config.yaml
noise_aug: 0.002
encoder_isotropic: false
encoder_activation: "gelu"
encoder_widths: [80, 160, 320]
encoder_kernel_size: 3
decoder_width: 320
decoder_bias: "none"
decoder_drop_path: 0.05
decoder_cross_attention_every: 2
residual_init: "zero_last"
beta1: 0.9
ema_decay: 0.995
final_lr_fraction: 0.05
Rows from block 9 of the audio encoder, named by matrix and row number. Rows with one number belong to one neuron. Each number is 128 + 24 x the weight over its row's rms, rounded and kept within 0 to 255. All counts start at 0. Numbers have three digits each. After the name is the row's rms in percent of the matrix's.
# fc1: MLP up (encoder.blocks.9.mlp.fc1.weight, 1280x320), inputs 160-319
# fc2: MLP down (encoder.blocks.9.mlp.fc2.weight, 320x1280, transposed), outputs 160-319
fc1.398 104:104182121160166131104147150112120121125121128138118145134146107123115101145106138130102129115163130124105125136132088118113075171135103195128144148129178149148112119154108142146115159104151070067140098172168124157130145112130143136105116170122142151117117109107103104115166095121162083143131149117106117145132105101111168123097149098136113080123163132136116126169112107129113105078137081111136127161136110070128121105133135139200129134083141183078161128154135117145106131105106127
fc1.399 106:154163105101137103154085123106166150111162080122128147128121107118167097128144107153082109152146134110092098107140107128122136145140131142127127122137141190138123139110118161168118141098123151140096075126108137143110149137122125122126128172098160103117194123133135140121158154139138139141135130105126098153126139088134117152122099162152136133160132128144089100131137121162107070133107124150131155151139126123105121131131141135133108138126163101109133153126112122165114115161152110
fc1.400 103:151163115144066113131124149134129153120153094157125118167121144141143104133091117150107151118170156127157092092132101151131098154179090100131114114144190147126156098129124144133123153103124118126134129141105173162107159119152122109122102179115128169110162116155099110161142131147102118141116121114115108148165139120129145112126121137109162110116155155121068151170137133062086090118123082114177144145142128118112121130101169098112188089141136110164148107125113128120134105103079161
fc1.401 105:165122144134144133184166086157102142103125105098093166129122136161108113120076136094105131129148142143100075089133109141151147152114133106150104113136163132121121139153121099111127149147151107123117157102113189144143086082160115123136087123158103150076118105143107114109153140095125175086110083155154124132113174116108138098123123150143141147141063142113161160141108138146070120140118129138114129130137129075128152066089132156090088099165090122132177156091187137124149142162105150
fc1.402 096:137165144134102097124152133118142148117157121176125152141125144120115129164164108145125127103114163145116117120073129152130135160142141136130096183095125122143133132129164139143128125140111135099074098162144166148097140107110142106097126132117106123077155103139140126100112144134112113142125113191164118116134074171121106138082100099161113155083090145120141134128122143143137089093111118109132163166114140143117133108104130093092144129097107176118175128119105172113188130075146120
fc1.403 112:147108112105131112150162109159107152095149140164177137125159191105092137142131179120133165124147129183108106088130150106115106118155160110116121122151118140156154145137167118174155135127089156137114107157085103174146117097119145126149094135128150125107127145146136119098126094131138114132103074113170127095135089137133141133152130104136098088114106168093089117120115123125155163074132124142126193116152131120096135136111137138147138127102110162108134149126152182160133135107131135
fc1.404 103:133138090133133104131122116133155096098133106139115129127155136127105138086109128141078092158136123142121126148125108136156147153131123117185119141132106124139153134145138163114122122106148140105128102117138130105122110144074153166130102162130162179151117123122158142081134117118166154139131124115123156151121142114089151130151111144153160105152107167076134143124099159090105078133147124124154162181153151101062138135119102126174149129100163121151155134107159137148081152068149092
fc1.405 096:130171109080158093118127156147092132136121130120134187114141134129160138130101148155106130111113156120153100138145116157106168133151139170141077124096158153116132158141136142164122117122119102139155154154167116163102101126098159102123083132128110133080126131141107145128117150150121103105145139117161101136190124133098099141131124134171151133104130104098139113094113147160140100098115185094111167161102123064158125140119126168152131157140119109136144128078163115151125187092138130
fc1.406 108:122153145112130100153144189133120146102103098169163120107087147137080141157142129172127144143139156165152148143138131154120177149112175160146105175138125097135138136165193146151110151108137132111126114128105117134117132170092136172160111142108126152119155163144138126057113170144122126155125139103160133135127109109132147132113158140164147141144125114065152160114092156102162098171141176121159160156104173127152155099085108096122132144151153155095151148128128138151143172114136167
fc1.407 102:179129133172139113160157078118146090140083137166134159148122136108143136105119122107115161119115122116129114113148116145143152129150104132163124147145140128131144139155125153119140113089164162082134157138125109144115068155122175161132089111125125141128129110122156119116093119096090156116122134152132113127168103147115087159085079136091128101121107168068148142138137154154135068149096137153141143126148176135115141136081153143113125143115106131135127119111124115113098113105135116
fc1.408 101:140134117135077098160120126114157133112122113130175181173120139118156111089126117116143138134118178103123144138125153124148145133138125136163156119114114127161131139070133143175137118123139084115085107128143158110068078165103141137160120151151117134088139134148174130115108083139098117119108107113111155131076131150123134136142080133099132101139077109103130116120136125120149114159142107156113131144113126146113129119102126133138138152144123164094151142092173166151118128130154157
fc1.409 098:133110115153100136125089147142108148129150137100152160137089155150146086090163170091098127124116150105103114125135106105138149159132128120149113133130094167169111147134115107121077159132124130110106133179130143077119117098164133117112088127149108141098151153146172129122124147134151136158117113143138069124141147132104139124103131132152063147118124144093144143126139126137143133136141158150146130163119097126138125171094148128116131091157121125151127158141137159084171130153102148
fc1.410 099:146127137127101079116062138146108118140129099162125146088101105151122132146111148129134135139157127119147133121149124150086083155165127130145148145173140116108129131162123111134131141115100123137111135137145111150111120111109126107101128130107146160103125117127124172138096123158164097145137135165117141120223094141159120128154141137135141117107134102121154115090168139126135120084078091083131160115160179122156116120098179081120063115078135145128140123164136106121156134157140133
fc1.411 105:136125122088106136130122137117159136133115122097135135142124146143132112146123139106130149114185141125119157133138102154111063143169129095139128126143173138154089116091124114152140148089103177092087126186133144150139076120106164104122125156091161146098116139101176176085100070136154118159153082124112114140139148135126123132104122098136122083136121142130135101170122114135109145077084094112147126148155122106101104124150193154159138107098128132139131123136130175106123117095105172
fc1.412 103:153091113145146101201134109091099149115103098138129189162141118108142155111074134133143139147128115110149128151186156142188141156163137136188089151142125120136127106119114138155109151114159096119122128113109161113118139155092110138137132100154106133098123091102174122113113132123154172118147091140102138107119163152135107119120096171112133152120117118090161109140106137129083110146150102097127103094138171085107159114092119113134145103176142145119116167154137127117161148140103158
fc1.413 109:113177102111118127144133134147129168111139095126126103165118095119123084108107098168097128145143129131113096076127109110134148124151124165183075148138172175151189126129157179127134176122133148117095158109131152189126116120133093117089100133133108108092165141099133102092136136103113098110133108124125118106149124102132133124119121176131114068148099171123102115101109166123062073120117131127133157149149146123128128112143152121111108117120140144120178129119156141126171120121152125
fc1.414 103:157106127131106136179144139157124156076150114107113159139128111132129086119097138134104133114102157155081102084144090156136114154124115088134093181145156165179125110150101137164122131159126119119106124138150174145138134081121145129114088119143121146107137091125131146106149151115123127138120114144128099153143123121099120115110139123093078089106131161113096155175124129130101179070149164131156149144160146112166126086065143142105107107114108173141155159101166169155145104120140148
fc1.416 111:143172112143122087127148124156123115120121129119149136125153136125118129100147136166109136088145119138165106143105109124141173106122100106191097140103122134127163132133154119128130106137155098102096146143127124134113165143109131118157101149123079151102157089155105119090142153133118135142103147143134135124179107131111116151099066149119184147126096163134144121104122150110085120119121158155132148191078121100154139108121109157158138094130150160135145135120146133158158139090133089
fc1.417 108:120160095129068113126090100103137154139108113155134116182110099151150126093069171152115145136155144194162129127119131122166127172178140136129106107162181143148118162129138159097113141159140135132118118156142138142115128099085134118106083138170102138103143114163121147136120114135125125092169128163126124134127107113153176118155135165167136160074143142117103108085147150137123108125132160141121132155128123085124136167100131115130145121145126115107118135131072106095164106115113131
fc1.418 105:148125158121120120124159107158109146129118130124148148164170132101122108148099121131139116159131092143113158173157172123140111129087137094092115127143143155147146132125187146145097158157108121103059099129084126114140118081133122135147165127133150136103137118165106112125131120150153083136144103116131118063153104126132145144158153066084130128129117179119100106108149106089133132123156091135095165086107122096136131120152174147096106173131148118103100120158113116168125139120081145
fc1.419 098:125119108146173089122103130125133116117081078163113115128071147134116118165099124154106140156128103112127182119151118202104122161145153114163107116133146149148123115118128163124137151102148112114088155116093162131134117133103162143087129177103150131098134141114122159109139114123129103130153123138135082147179100141141136150138157141135105126140106091094117167138083125109120115104119063077126126160153132116153122120094146134123113148131088125170130135147141178087131118085132120
fc1.420 106:131108126088096098145099113106180141146133097143102121143116169109122088123158122148096108128125121102131133108146143157135147150145132136148126122140128152168125099130120147139087135163149155128127098145156136138121127158124136104140109179151120102104189145138144138123143125161156152135158098101121081169179102116108086167136112134099113161101139120137136133130101162185130132157126134142138111090144147120103092133113119121124133119119120077139075170122158134122146103097100137
fc1.421 097:094145128142102080164132105107143156120143123124132128133081121153148088136115094152105122152148126148163124122140136157132084159156131128150136155165146158175118133137138155143080101131104104106103101105187148121122103140088163146131110159120134161087137120137111126105124123127123099131135133097166132126158147124134137159099070105149164126121132125076119113101111120091098120137120143105139167163112161096128120130075158148145102167141132127114124192154150177141150132109096125
fc1.422 090:143134128154146121113138090143144133139114124136143118125134112154137104129132129102132112192125068104096148083094138161120119130159111143114137113128132153129081120148134144142115103135108166096135169136170110142114059143128178148109120085096156135108151116171098168117134085130119105163143117139152099169186126117136145125120085117115138185094137080110130104149156131135111129113142114131116182139142147135125091111121133164136119141092124146100145081137122122140111092125118138
fc1.423 105:139100106135146143139120118115122128115127103167129158150098134130135125088076104139107088179107137127119136111131134175160126194149133102137167151190141141122117146118136127094125147099137148130117112094121151131135104126123154120126106130143130180147184101128114100141116105159111128115152127115118149120133179145160089144070137125117096101150108135139134164112142145120108061127121090155143119115165147128098167124133114106163131159102128146168095098085145139137097128085143154
fc1.424 097:164149091116157091136115107129145117119175139174140155162126102165170109117116142110070116136172107113134111129104130110124131137142138151134105138135121148132107130186115172146092116128131107099127092176170130169123134105097130137128073113145081140114139131116147121129143108163120111130121151119162112125154129130141138149147091129117115129122113122096137134133092098140105091138127122106136165198082122136144162089139115161120144130146115090154164174104144117157102104131147136
fc1.425 101:174121175092149111153175129172112128119135109156169175158131129110110120133110131158084154107126134113141115117179166121129133142114115154155109121109114118129140090127145129147104116080136134137115137103143108112131092136130139122135114142107181147137113146132122095127132137130122123078193135099112133140134088123148127170117111098058145141140141120132117165126107129184066106104135109116149116109105172082102160150152147162153103161129126091121127135090132113148080153117159136
fc1.426 094:175144123145115120126111093160127089108119086134137099161100141141161143145099133109109178102166128119122115105154131138102102157166136143133104152173125106148121138134173148131116101082094115111121143157147116109088129086160175102131113119089124152146132164087128132081118130154122123161151088138151099121087116123085131164169113124099160106132084158101114099114123146101138099093131132142154161162134085144112154146097208154086145127113096192108119140128147130111152065122126097
fc1.427 099:125119159150125122155121161147146138113115117122106106124103103144118099140165110144158162121138194115138123129156144162081130106120106126136129118122151135134141115090128128144125134155130086133119138133130114068092145133098128139181108140121104128143169114109168143076095145159107125099097114117147102172161132117126084166130070094129131132135142111093152097120123150162123178084115126097127126132173185137088122138074142183134124133099150145123144181111142144085158117101160139
fc1.428 096:146148177134120106169106076121134150177133136154142165124144157080133125112152085140111068161100120154163141128168127098151145129086113101118155144131122128138144160142158153172097139163144135141135066174130101114082146133103139171162159131163137127109131177166132146087131129109162143147121136140126098124143086120100120139136094107144135117124116158139154104095150119093160179156130136138104124116084127109121118141145159128168178125160154159135083140123130109160142134126102159
fc1.429 100:118133119092103088147092126090165132145145103138114131124123199123129125139129123118107140111103145124125121130151165143116131140130111082138112136124142112163116081129126129126114106159102143102139153115162126098134087131097154120127107174129127089131161142139154133110150127206156161089113143088155098165155098136104107184138150116084130166121143094141154082152125174170125128129071119134140120145144183158113138135130140161136170129096125140132094156153124130124130070102131148
fc1.430 103:147137117145119148133140079116126133130116090144113133143130159107108143101107154142113144166178131124149100131149118111163128178140150139147151137135179140134111099151124124122142132141161169121120157136157147140125113159143145132153106121143103141122137089136140138167111121115152156117123120120158087125110118167071174154117116131144148144106126155101136174118163147138183146115142144142123117162123137116098127107155120107100142100108123105179123154148156137102169129089119131
fc1.431 104:117125129167108121156124125121104140140149116174184110158107119106117107143093158118102132166153115156127099124119133105176133196144172148133116135136144134171115112118146147120115121119129122108084133111189125128097117160074141111123100118123101137074121176128114128144116116149147130139169142150168156131106124115153185130128122149135148153128119125116130118084140165132131110128179129135164120121164129081097113165093134114167120094122138100113141142073153138113130134116097144
fc1.432 097:087138166171168127112130149120140124150090069120165171161110131140143107116107129111113085141137133124148146161151118139124131156154145183114141105151159146129091114069132119105117124097153078091126064136132131179129165162107132150084128157109143130110166158127144120123138097120165099142141139105095118151158116141146105151135110141152159128116107118160121111153068156140128091114108092075130122141152146115141109108138124128151100131111149127115133104114174147170126148132118128
fc1.433 097:120120134099155151181146144137126159118119103131159165125130125142119116142101154166132174127147122124144129104147149173128141136130114130188094133092137107145104131091118136142122132146132134135135135072145122094130053179088122127106108165142108131116136152115138147120153126176114143107141127101172091145121117095137123139101104187082162162165090121112143099117137156189094110131126130161130105146146148142118155133128150156119122146161093113132142199076193141073137133114135136
fc1.434 105:117145136097128101106118139129175147111125125139161178107066139158119136115139138097096157116122111110113144141102131087124117134127129162118076110130153153154125163146136130081073112101139132137132102102174111128121091119077132176113089132129156113111127142156126117128136133118150155140134140136123116128159133151132161144141142160147086127076123110123114121150113105188133129112136153145124152174120136091141150125135143103130142100162122108133081118157127119113097108118158135
fc1.435 105:098174129114128134113108140135190127114122122111116111163128164128177122094120113131116118154151092109151154125142118150111077109176149117122121130152159123124152126150132128136091148065130101082100123142094121164166135085159131116107123145133160121102120154122107108130182073114107065147118139093143096143121125100107163105134142128135114128176162122119134185117120122141141124163113050115148174133121115163108136112125133084168132114101139121125115112177113151127172151164073153
fc1.436 095:163086124140116123163144100166125143096110106113119192138126121102148103146103082110162148121154102128136121122139101136112116156166092078182099158135175122098136142132153160150106119115118075122122117114125183144092094133119096134096133109119127145100151151120111102152130130104098109114135159103092136088137105112142121115122164145115105126097108120101135108109125141133067108114179089150146134095117146085156162119133173143096118156145145120145127158111127122172127149125125101
fc1.437 091:112106115100105130121135102107114155148181150099129116120152135104140091125112104126157136118161101103157122126132139117137144132125049143130127161119113135110157124118144156129098143159142130123120149114190113174131160156120105144171108122128123110094144098186140141135174079100141135132116098131098119128160157155106136114099072124128172117097115135087112123165158117147127140109116079128097156161106134152122117100147104176128144161134088136153108145124118120107139115150133122
fc1.438 097:123148144115075113128161109113074141121087111165141138111123127108146105123125129170110109161115088102134107083138162131161141128144124132143130138099128137156133103108104153085119110075146171091094111133159149128131142133088175144150100147133135203109139106135122103113119187135086181122134123098159082152137132108099087169080156114123156157161160137136148127109159109141155117090141136157113127171087143131104145127132094134133118137094121185117127143083129158089114166133123153
fc1.439 105:114123170136123104121145157120153123125108148139142116172134131165119127139148140094148108134179145143174145109169122159143092110155112131131128150092152107144110117095103121161139085108126131109122136152140100079140061158099140146113118120132119132111163156122109155127131053135146139123098132135165156119117118125138118157087081103103121148145147105155101089140163118142129120102125111081094178128161171119105085125135112161140156126107154133132127116116142167113099103160118141
fc1.440 103:118136112130131090148096134141133143123096089149139152138079143134135076165136108160144126131110137169181134111166110181108122191123100121161133105141138150158105117102162136126119132147136141139113119137119151110116096140076126148116081152107156156099161121109119135110117160133138140151135114099131123158116122092147119166142117104088143118108125119111135127109133124132092115115114078107145124161154182114154137103077154161149096143115120109116142158106148163100122113122103160
fc2.398 095:080142153154138125111149137126073128144151114126140116132150077138122137154130125127146089092107131124128095129144143090102151148138157108152088087134150100145167144148136132159126146107152101134103112141134072153061105159123086122150109138125151094122111128139112126143143114087161149146139130107100138133123109115126103121106119131209121139155109140135177117139136106088172122127104134126094133138128133112109132140124167113124157121145091149146157136121111141147134136121122120
fc2.399 120:109118101159072134123135151147117134172115091171124172146124107115074084131123106169116139119182155140163174136150122115136156134121091119097151127166162114107163101156141125140124111141104121118146111094133141115075160119103154108144122129123120124132142130136129079152117142137177113139115089134158127117114183105117140121112130145141108148149113087124108096091129102119080127143143153140120085089099121162080129077129117130119125119067117149135163134095102125148119091158164161
fc2.400 101:161150102114139169149143100127095130116136180133087122111111132092204124136127167106100126135101167109108113139132141152124128133139148178132140130101120126149164161109116136145085142080145159127139181144147111124100121126126117139105128124170097108108110193133135132081126063105129156118153150155103130109136133139148135113161079146102167121140147167120149144106106149158115126121154076086141124135133129142149141127167131120172120116152135130146182074115107125131114124068130106
fc2.401 123:122150174144121148110170109148161141169093119150101156141122069138118123119171174111092115167191146120130138150116128137149126118104106124122106134120129126120163120132142100124155153158121131133095149153127095096136116112178101099130161135129156106162147141146190140164076135117116136101144113143108128113130113135096134116128077071168123131143065145131133122099130144131074130119081163143117117090116107123126089144120159146121157115117184135118164131135172129159135095134110184
fc2.402 095:172105146136118145132129104081107156082119146099122083096122147131141142139143119084131147098115141085125104120119134132145119149169141141134147138110127147179142141123167136148118132143135170144141132099137124146133116114131111111142129132059120153128111104092110147126147068109151090136126161163104115133113142161120120129146159140128153135157193101142097102134078125132167131122158079144136137139148126057170126110128100121127170143132127122116167117109136112095154208171148076
fc2.403 109:130150154145099112110159104172163144146096133130119123156109139158183147170166127144146128158157153114131124130122128094150160126111118085133134148126150170134167103134135082095126100131119132121122114069148131135158101112108163073099160132073163129115119148110153125185139138123153070152101147080173143120091173128123117144122169112113127155129114101093113118104115098137101152167123155167120116087116101157127153133119111090115147125137136126136133114139130165140154123144120153
fc2.404 092:155142119097127061159167141105111149109120125103143117166125128090145159147130115146142099117124109107129095140122116109132131116149157163186108116088159138131133095129110128119162105087150116106128102118135103157108144105107080116128063145141120141143114116153070117140131108097165092104112160118124116135172117139122158099127144125134164097106135134117144110139121110115147145146098146111127094101117107159150119129119114126173123152133125104150140110109098157190106162107119143
fc2.405 085:122134139112098087146098103127130167102132111111111172124166139088130143117125126115109116112146098153139118114116135124121099116111147123146123086128078128138108054118108100103115127114154114096085086154157161134147139163113140125072180114141107100154152137148109077102141130120123165114135170098144117144110136113129131123128104126111101123073123126119126101110176135129132104133140139085161170145113167124115116138153109116101127126163126130139112126153099144106146093106160137
fc2.406 106:146115116121174102178123120094096192077129110126142104124150092121139156138152105124133106144137122119153092109111137118165144115118148131169116158109110151129105150120121094116103131102177130138122126130119132134141142119137067126102115136146141107104098101116067093110115078152132109101135145136109170117139086155119121115120154132129130159090141147139159080139134093140144110111116110081125168118143099118170125146144103132169113173139123123160167117144134134157137178160131133
fc2.407 089:145092145105108156130127106088161143109168080092143177135130092106101151122121141062137127117119133155127129154140093097102118106132161083128121128144120115101102112170117149144106153182155157124118086108135129144118075166101171142124150126050127119143121108128149148113132108125141133108165130168090085135140118129102172122104144097132129123138105129135107120140174156137103131074159134165117134123164123134175104127125131102103167132115142140116133105135146115123188191127123129
fc2.408 120:104173139139138080130107144167156114156114173122120138165155143138153092125132105123128106112111122144123105126138185145127124136105151163139134114126138148129138101121118108112140115083127153121125158110186148084129137164166111104070103139130117115145083164117139093193134129143078134117132156129154148122132136104140121161161114170107137134126081084127168139101168144124118126121097137121103123129078161107102137159119155176119151125141125070099146137095123145101111125099143095
fc2.409 111:103081133115135107107174110163146098159082104096114101162089090149111158146136159079130092143146178121180115109111115108121083126115148109132118124148136132116160127163158138148164142146097148137113142136152097146141141177131143130153119130101149097137137118108117138151106106141128085117146125140138111149128120144116114115115136098148091116168184104108129079149077116129138099073119084164063159127151128154104132165100130158116159149111113158132128118121158139116183174096161069
fc2.410 095:146131119112136131134102130093122134133149135136087161119164152068174134105158166097105162115120105139120139146123140118114107087145118151143130108141101119154161106122097114143098118150141122099133155175116084110083127142119150126105126139134107107129139162145129145151132119114099150110090160142141136147134163158142160084134130147149156133137091122095117126112126110127100134144165112115108168102131141167119124156095110128124127134139105120108141133112095121135136103127082080
fc2.411 089:166129120172120092105158111100131172128150102096141133165118117142104130159199143122113134108125120151141164167096118114125170106132141123132153135102121117118150103132095112134174108118133139137111110154148109187130104143126151128122167142111117095106101120161132122127122109118166151165096095094159125141134132104127087065100151123144143141108081185100113142103128113088116127126090174139106110121152127159123133104154091110150132124137115124166067157108090112166103180139120165
fc2.412 108:202131142123098158107127137117111133123135128143102143114122164109091118124125124141165068119175162098095118151175105140117134133092114118123094130151156149137156141156162070111118168134137126124137145107128104060128118135144154084113141138154169120114151119122135146136113149109138100098125156129143155111115131116109104145131138079137102149083103152142120122112120142146145133140127128129152100126076166079199111156135144129132122136126162092100107133117186139129127115130076201
fc2.413 111:134163100157085117137136154143100131164146140120075168116109130141164105148128143110144155093124158118134147135148164122095148131141112128132114107144119119147147130132131146132144112089141135094148139101193122110130155119141135105075086128164096109139097153124130102152129103110151149088111127143157117098137151155132117125171122205152129129128122047155104135072128138124078163146136126159141118062116130151141130114115145112155148127146118149130121134124084151143126089099191110
fc2.414 119:114152154160144173172170107174136113145123101151098125130111083121105123115161153097101144160148135124144139139114132117156120085131122107124118109110115127115146121118143156130142122157104153157083133157115090102156109137188110102153144149140125130140150144068175171144082112134090143153137119140104100134158088136102115132123091091140127100158086151137141108112126138132087141134102152132117158107131100099119100112104154155095146112132169148106142124157138126129137122151103116
fc2.416 113:107161080123101127143152113116142142167113073093114146127129156096119129151112113125139157141118100154128114172107147107111155111114168090140117126118120117131117091103112105128167113119150166129115077079161164131128112159129150130108134118121108098121139146112140106124145151122160134122094122094118096125166154112119172104142134161095120153102095157123105158123165155108104154148127129134127151084107116131125113109137118094121137102141166108172107119121083158134094087135150142
fc2.417 126:168122118123137099100132110148122143173115171089101131125121141134166132166134138132130136079094136118128102143104157133158123145110133168131126082136123155143129151100144124080129139094130175131130143089183145146163103139148110100081137112162095097106113150108084112116165093103124095136117138128177148116131114116157123108154168163087128121106138137106164146101119148125145113115140088143095107079112167112137154126127142118180179139175124135150101124120153156111117133076146090
fc2.418 109:100174149142107124097105142157145155134096138130144156125116160080121131160120154109145172119140132090146178143136118131110128115093117098110123139071139147122107082159131154083141123138105146101127115088141121161110149113131103086135143096135157139154129129121123131108135128121152100150126095107157102159138155135142144111123132111152130097117098104162122140129118142084111166132077152123117114079137126150122102121140154118151103158096138127173101134147121107209150107099151184
fc2.419 085:130155163145150128112143109130084110085135164150121126162101063093162137100198144093091131134139131132114148136175148097112103126142171107092161120167123108149121141133107124141121101110142144136144138168110132125129134163139165127087132122133166118134136133083122125094150164141119113144084128119157143129136125137132100102150114129128149145154119163098104119124091098140133104129107118129137114132125110168112136135140111111142124081151111150121155109080084144131138147142119096
fc2.420 120:064136114129091127131085122168119098167148099126126180109130137126121137092100117166153129105146092132087109141135114122099135141132129108086109136162113073116100125130132146148147108123136124112119087099140145092094105130090134126144083114137131156131195142151126134088139158141147150144150101164132133094175143164115143108120092139117093113121137082152108151129172152112137133155176140146143129127105104132073112075131163120128143095110121139151121170166122130155117074125100151
fc2.421 051:114144127090137166122096145119142173127081137179124126128160149118137158099087156127129144155133127131145140176090130114156096122112129166153122156115092109123099089172136163130111151167096122133140179115131131121117159115130124105129071104144135124103134093130117153125133106114120098124110115092104151148155140151127106112156112143136153141121171120196139136133135116162136143086152098133122133092133167126152127137120131150159107162139115103124111129151140119117133141113085149
fc2.422 080:136121109169114148189181116083140150142166073164102137124101126104153161106143114124118151135138119157119133141131092106125128122111131137180135078152140116131105115112153142137115113160109141113071121138117157094161139131128164118117154129127105119143136126117116114172108129158129122123102143111128163103105167150112154132135174136083110168107133160099116122091091128179104113139188136096137116140098146168145124105097081113105118139120149150116139080134117169094107115098086094
fc2.423 096:125118091131122115089113128153112096115116132140123132146090105162136116149102115145099083133158158116159124121123111116092142115142158120082164157120142104119133122101110166169154143088149108150137088082140120148063104141123127186132124127140165132123128141089100101111114125100157115146124094127134141102168145131128142114072137137114133103199133113114103121123094112112127117117105167140129119077129106167078103152116102109172173096080124152149133118120066153122135123153146123
fc2.424 081:140123093116143103118176135125103155099150137124167137127162154137164126132122105129105165123091115137095131100119106162118115121151138118188143124126148127159138107102109114142141111078135112113110118099149152138141168149087139106112138127143103171150114114144097110090148144134142154129138104146114146116136146128163093112143108153110088118111130158114111137116089158123137115149137137119120135152111148143162147115162130136175135166152089160159126102138132138098113104065155071
fc2.425 111:114174126140117188123168139145108105133132145138107120140114136105136101161122139162107149157182117180072155160102127143157143123116135106114130151123108147168134108108142111117114159132134171163117092056125176126134104115097142135117173125122147164146103123113163121159117148112116126148114090093136152143151175130100144140131139102117141168099114143134101117121127179094103136113140147123114107125120098137104129125118122081075154122118101140118135107139097122144115119144084133
fc2.426 081:119103174116142093109142120063143126107131122105141162161109098090140137133159135095106134149145135114119142158147130129110122112171143158124144126122121113116136111154137162128148122132144092145117126162122120147119101137113112141109132124128146107127144119151154129145139134123141149064093140132140123132164139120135199086147119124121151111126121141098126112111161126111090131085107174153170110095123156183142135141166129134162135106123138106127143112084119142163133170107121179
fc2.427 096:144135084142153101126106126100124134088158119113134164114134137146143129120146139155078121106153122144099155136098118166108143106171126148134140142094118105116098128119121158129154098110161092118160112125138095141149132128104110132153154124159109078117125151168085096097179153123145153118121086139140119082156108114154136109158126140113103113113122130092096174103116139135101127118102148110134104151107159146170138116206152122171127123134127107134118149120131091147132143120129173
fc2.428 097:111146164118068128126155142111197138142038160155105136121166143104139172133106125112138135138144150137166104125140136091159101086101136146154097130109135171133132104157113084107099148131104140109114147090165112104124134125149118054073135121123131098156124165148137138183118108140129099119153126097136118148120147182121155131154126124118099149120118078127173108122170110146112127152158112117134152110119143142125118159054147153115143141163166122116146135116126139124159128115133135
fc2.429 105:108140109122113110143104114163122111150142132121143174119121157142146126117141109164145097122168079113090104127127086141106146137119126123117133159181135095118101124111113127147144112132143102106160089082143140086103066145084118118135077116123128117154132152161107112116137126141164124147157105167113159091125138157138155082105128136081119138130110105144119139109166156142150133180142130126135115128099064139092141096141145131105139129100138135155127139164137126134134099123108130
fc2.430 116:166106112127134127127142125083106107140149081055124108119111114125076153147129115117133121111182126100142133136140125087159160128129120091130090125105113139127138149133137165107120139160141110142091112113122101109110085145111139138093123116141146108087145139111118146105138115080124120079157078113127130102174122113095142126110158126155082148120123121144093138144143109094136130146166165159145123126120130122150122095116125099139136138125093146152102134142131107159153137143121121
fc2.431 112:158117139129137115086111131160143132153142161104121119131129148144150136188149125153120106099112102116140126155108129118138119127114121121142139091146127140136112150113142130052125139120121190135121122097173152137188095129126107118124130141137096095081113135126087116109151106107134081159106115113174149140098106102134155108129185137099135136098147139143132144112118162131176112124141118150086116098128145118156173130116131111141180159160105127139074126118149136119118163116137102
fc2.432 088:092105132146133109152127133163093122132153105128149111160110084162097119124136120112127084119105127141124112102131153113079122152115146128079103091159154096152130122155118098183170128099136108119106137153144113156075146138133098136128122116161147134167138125131107117137131134114115154128164113143149128104128123129121115154109088117177122122158114134128143080143128115080152103118114109142099138176143157085073120118107181143165135085127083120133162130112162130112126113140160130
fc2.433 088:104132180150132139070125134167108096103134152128135158133103127096127152138163121117147072105141127133125110160115140103139156126108144108092122150114132112102087138155138107067141151140147126139165102088158131121189111096139147122129156110123143093123149109110138115164122185150124131125153158127096142152123129115120200097113126097130110138090077131143155154138155194152123106120117160129107086127103100152167117130112180108150147110151160116138121082136145122137155164141103166
fc2.434 123:115123119135125134123122128179118131136095155104109127095127119152161130173098140121121111115118143104146099112085151113145105151134137147125127129126115143167130151128146120103144153101119150150122091087166139165148097143144142145095131138138131095125110106084123165127112090110129116116103135105126123135108114119147130146145102115108091116122171115161143129126112142167117135099156122170103094119139103107137136138103138082169158105175145127157108102149154142086147159079170080
fc2.435 111:125133089126090147118119120168116147120143143125132102143108158167157100167083151109132091129105157118118097129080110120095144154106144126109119152123151107122106134129113113163139114113119100097119129111134119198106141080120099156140123116105138118132137126090150146129114119131153159143142112120108119094104116133116133142151106120150097125160134151156157150139096132139126127138130119126164103135142125132120128130149179106102077082134111136146125129154135114166146125107154138
fc2.436 092:138167172143116132126151134150144149118120106162121157168116130116122122107186127139149094133165126146155166114145133119149147068102099114121138131126129150106106120119153098123176122173130131118097140106129110096184103118191173116105173155132150125145121135099182140204127132138119101105127156100126138131139093142107103130114102078136125142082053139132117108092107131146104124124103146147129100141101089098113125135107133141105127126122163101106116138159177171149124096179105196
fc2.437 099:163067098135147141152173136121118148094134100179132097143128114110117138118128080144151111199119104143153140069176095148158146110149111104131169128114137148103134105097139117138135103146127120140130147131143142125190118136124152131136136153132146167147116123099119094135126102143057132135177136133112159114150134134114063164119133104081102183090132148088113097147126100135133146141162150083159157165124138094147114144123105126162100102130120154083127118164130124076128138166115113
fc2.438 084:109114107140169112137107095138085072104182104101110139108106106113110130141149118118102130160140104133067160132130109134107151142154118130087126120117118115157168162119127156147108125134171109105121126141126124105077125169118123193110157114180111140083130171112097121091124140087115134083132074157098079125166112123131113125108107123136111129161127138129117165128135141125166106099183138152141160142130146147080104110139127104115151151116089154101133115137132131133143101122113116
fc2.439 095:132129117150122068174142120116137153139137094132170128142116137160137132158181094165131096140158109146129122112102129124146141125112126101157125139142150181122126123109165073115166108142139146102161122123132167142158095098133102151146133124141141128135121127177128048146121117088178125101128094112117149103062118140127130101112116108112144152130086164107121092093117149147122113116071201122099128129127077144104132123151086111131120178111118104145129121157151097150132103130168152
fc2.440 083:124129181112134142153136118109163146079121162184138145114126111118170105148143126108120113167131129143112151114151108142114101093131124119159156131143139123157133151106134111095094140136142159135112118173131176100150126133133101141120124158104091131114091117100151121149113099165113134148123127130106146136059143160114136157176104129142157152148168146158157109079112110198105132091115113111117133112092095128143154145114117166119116150171137109107141088126120120136125165106104128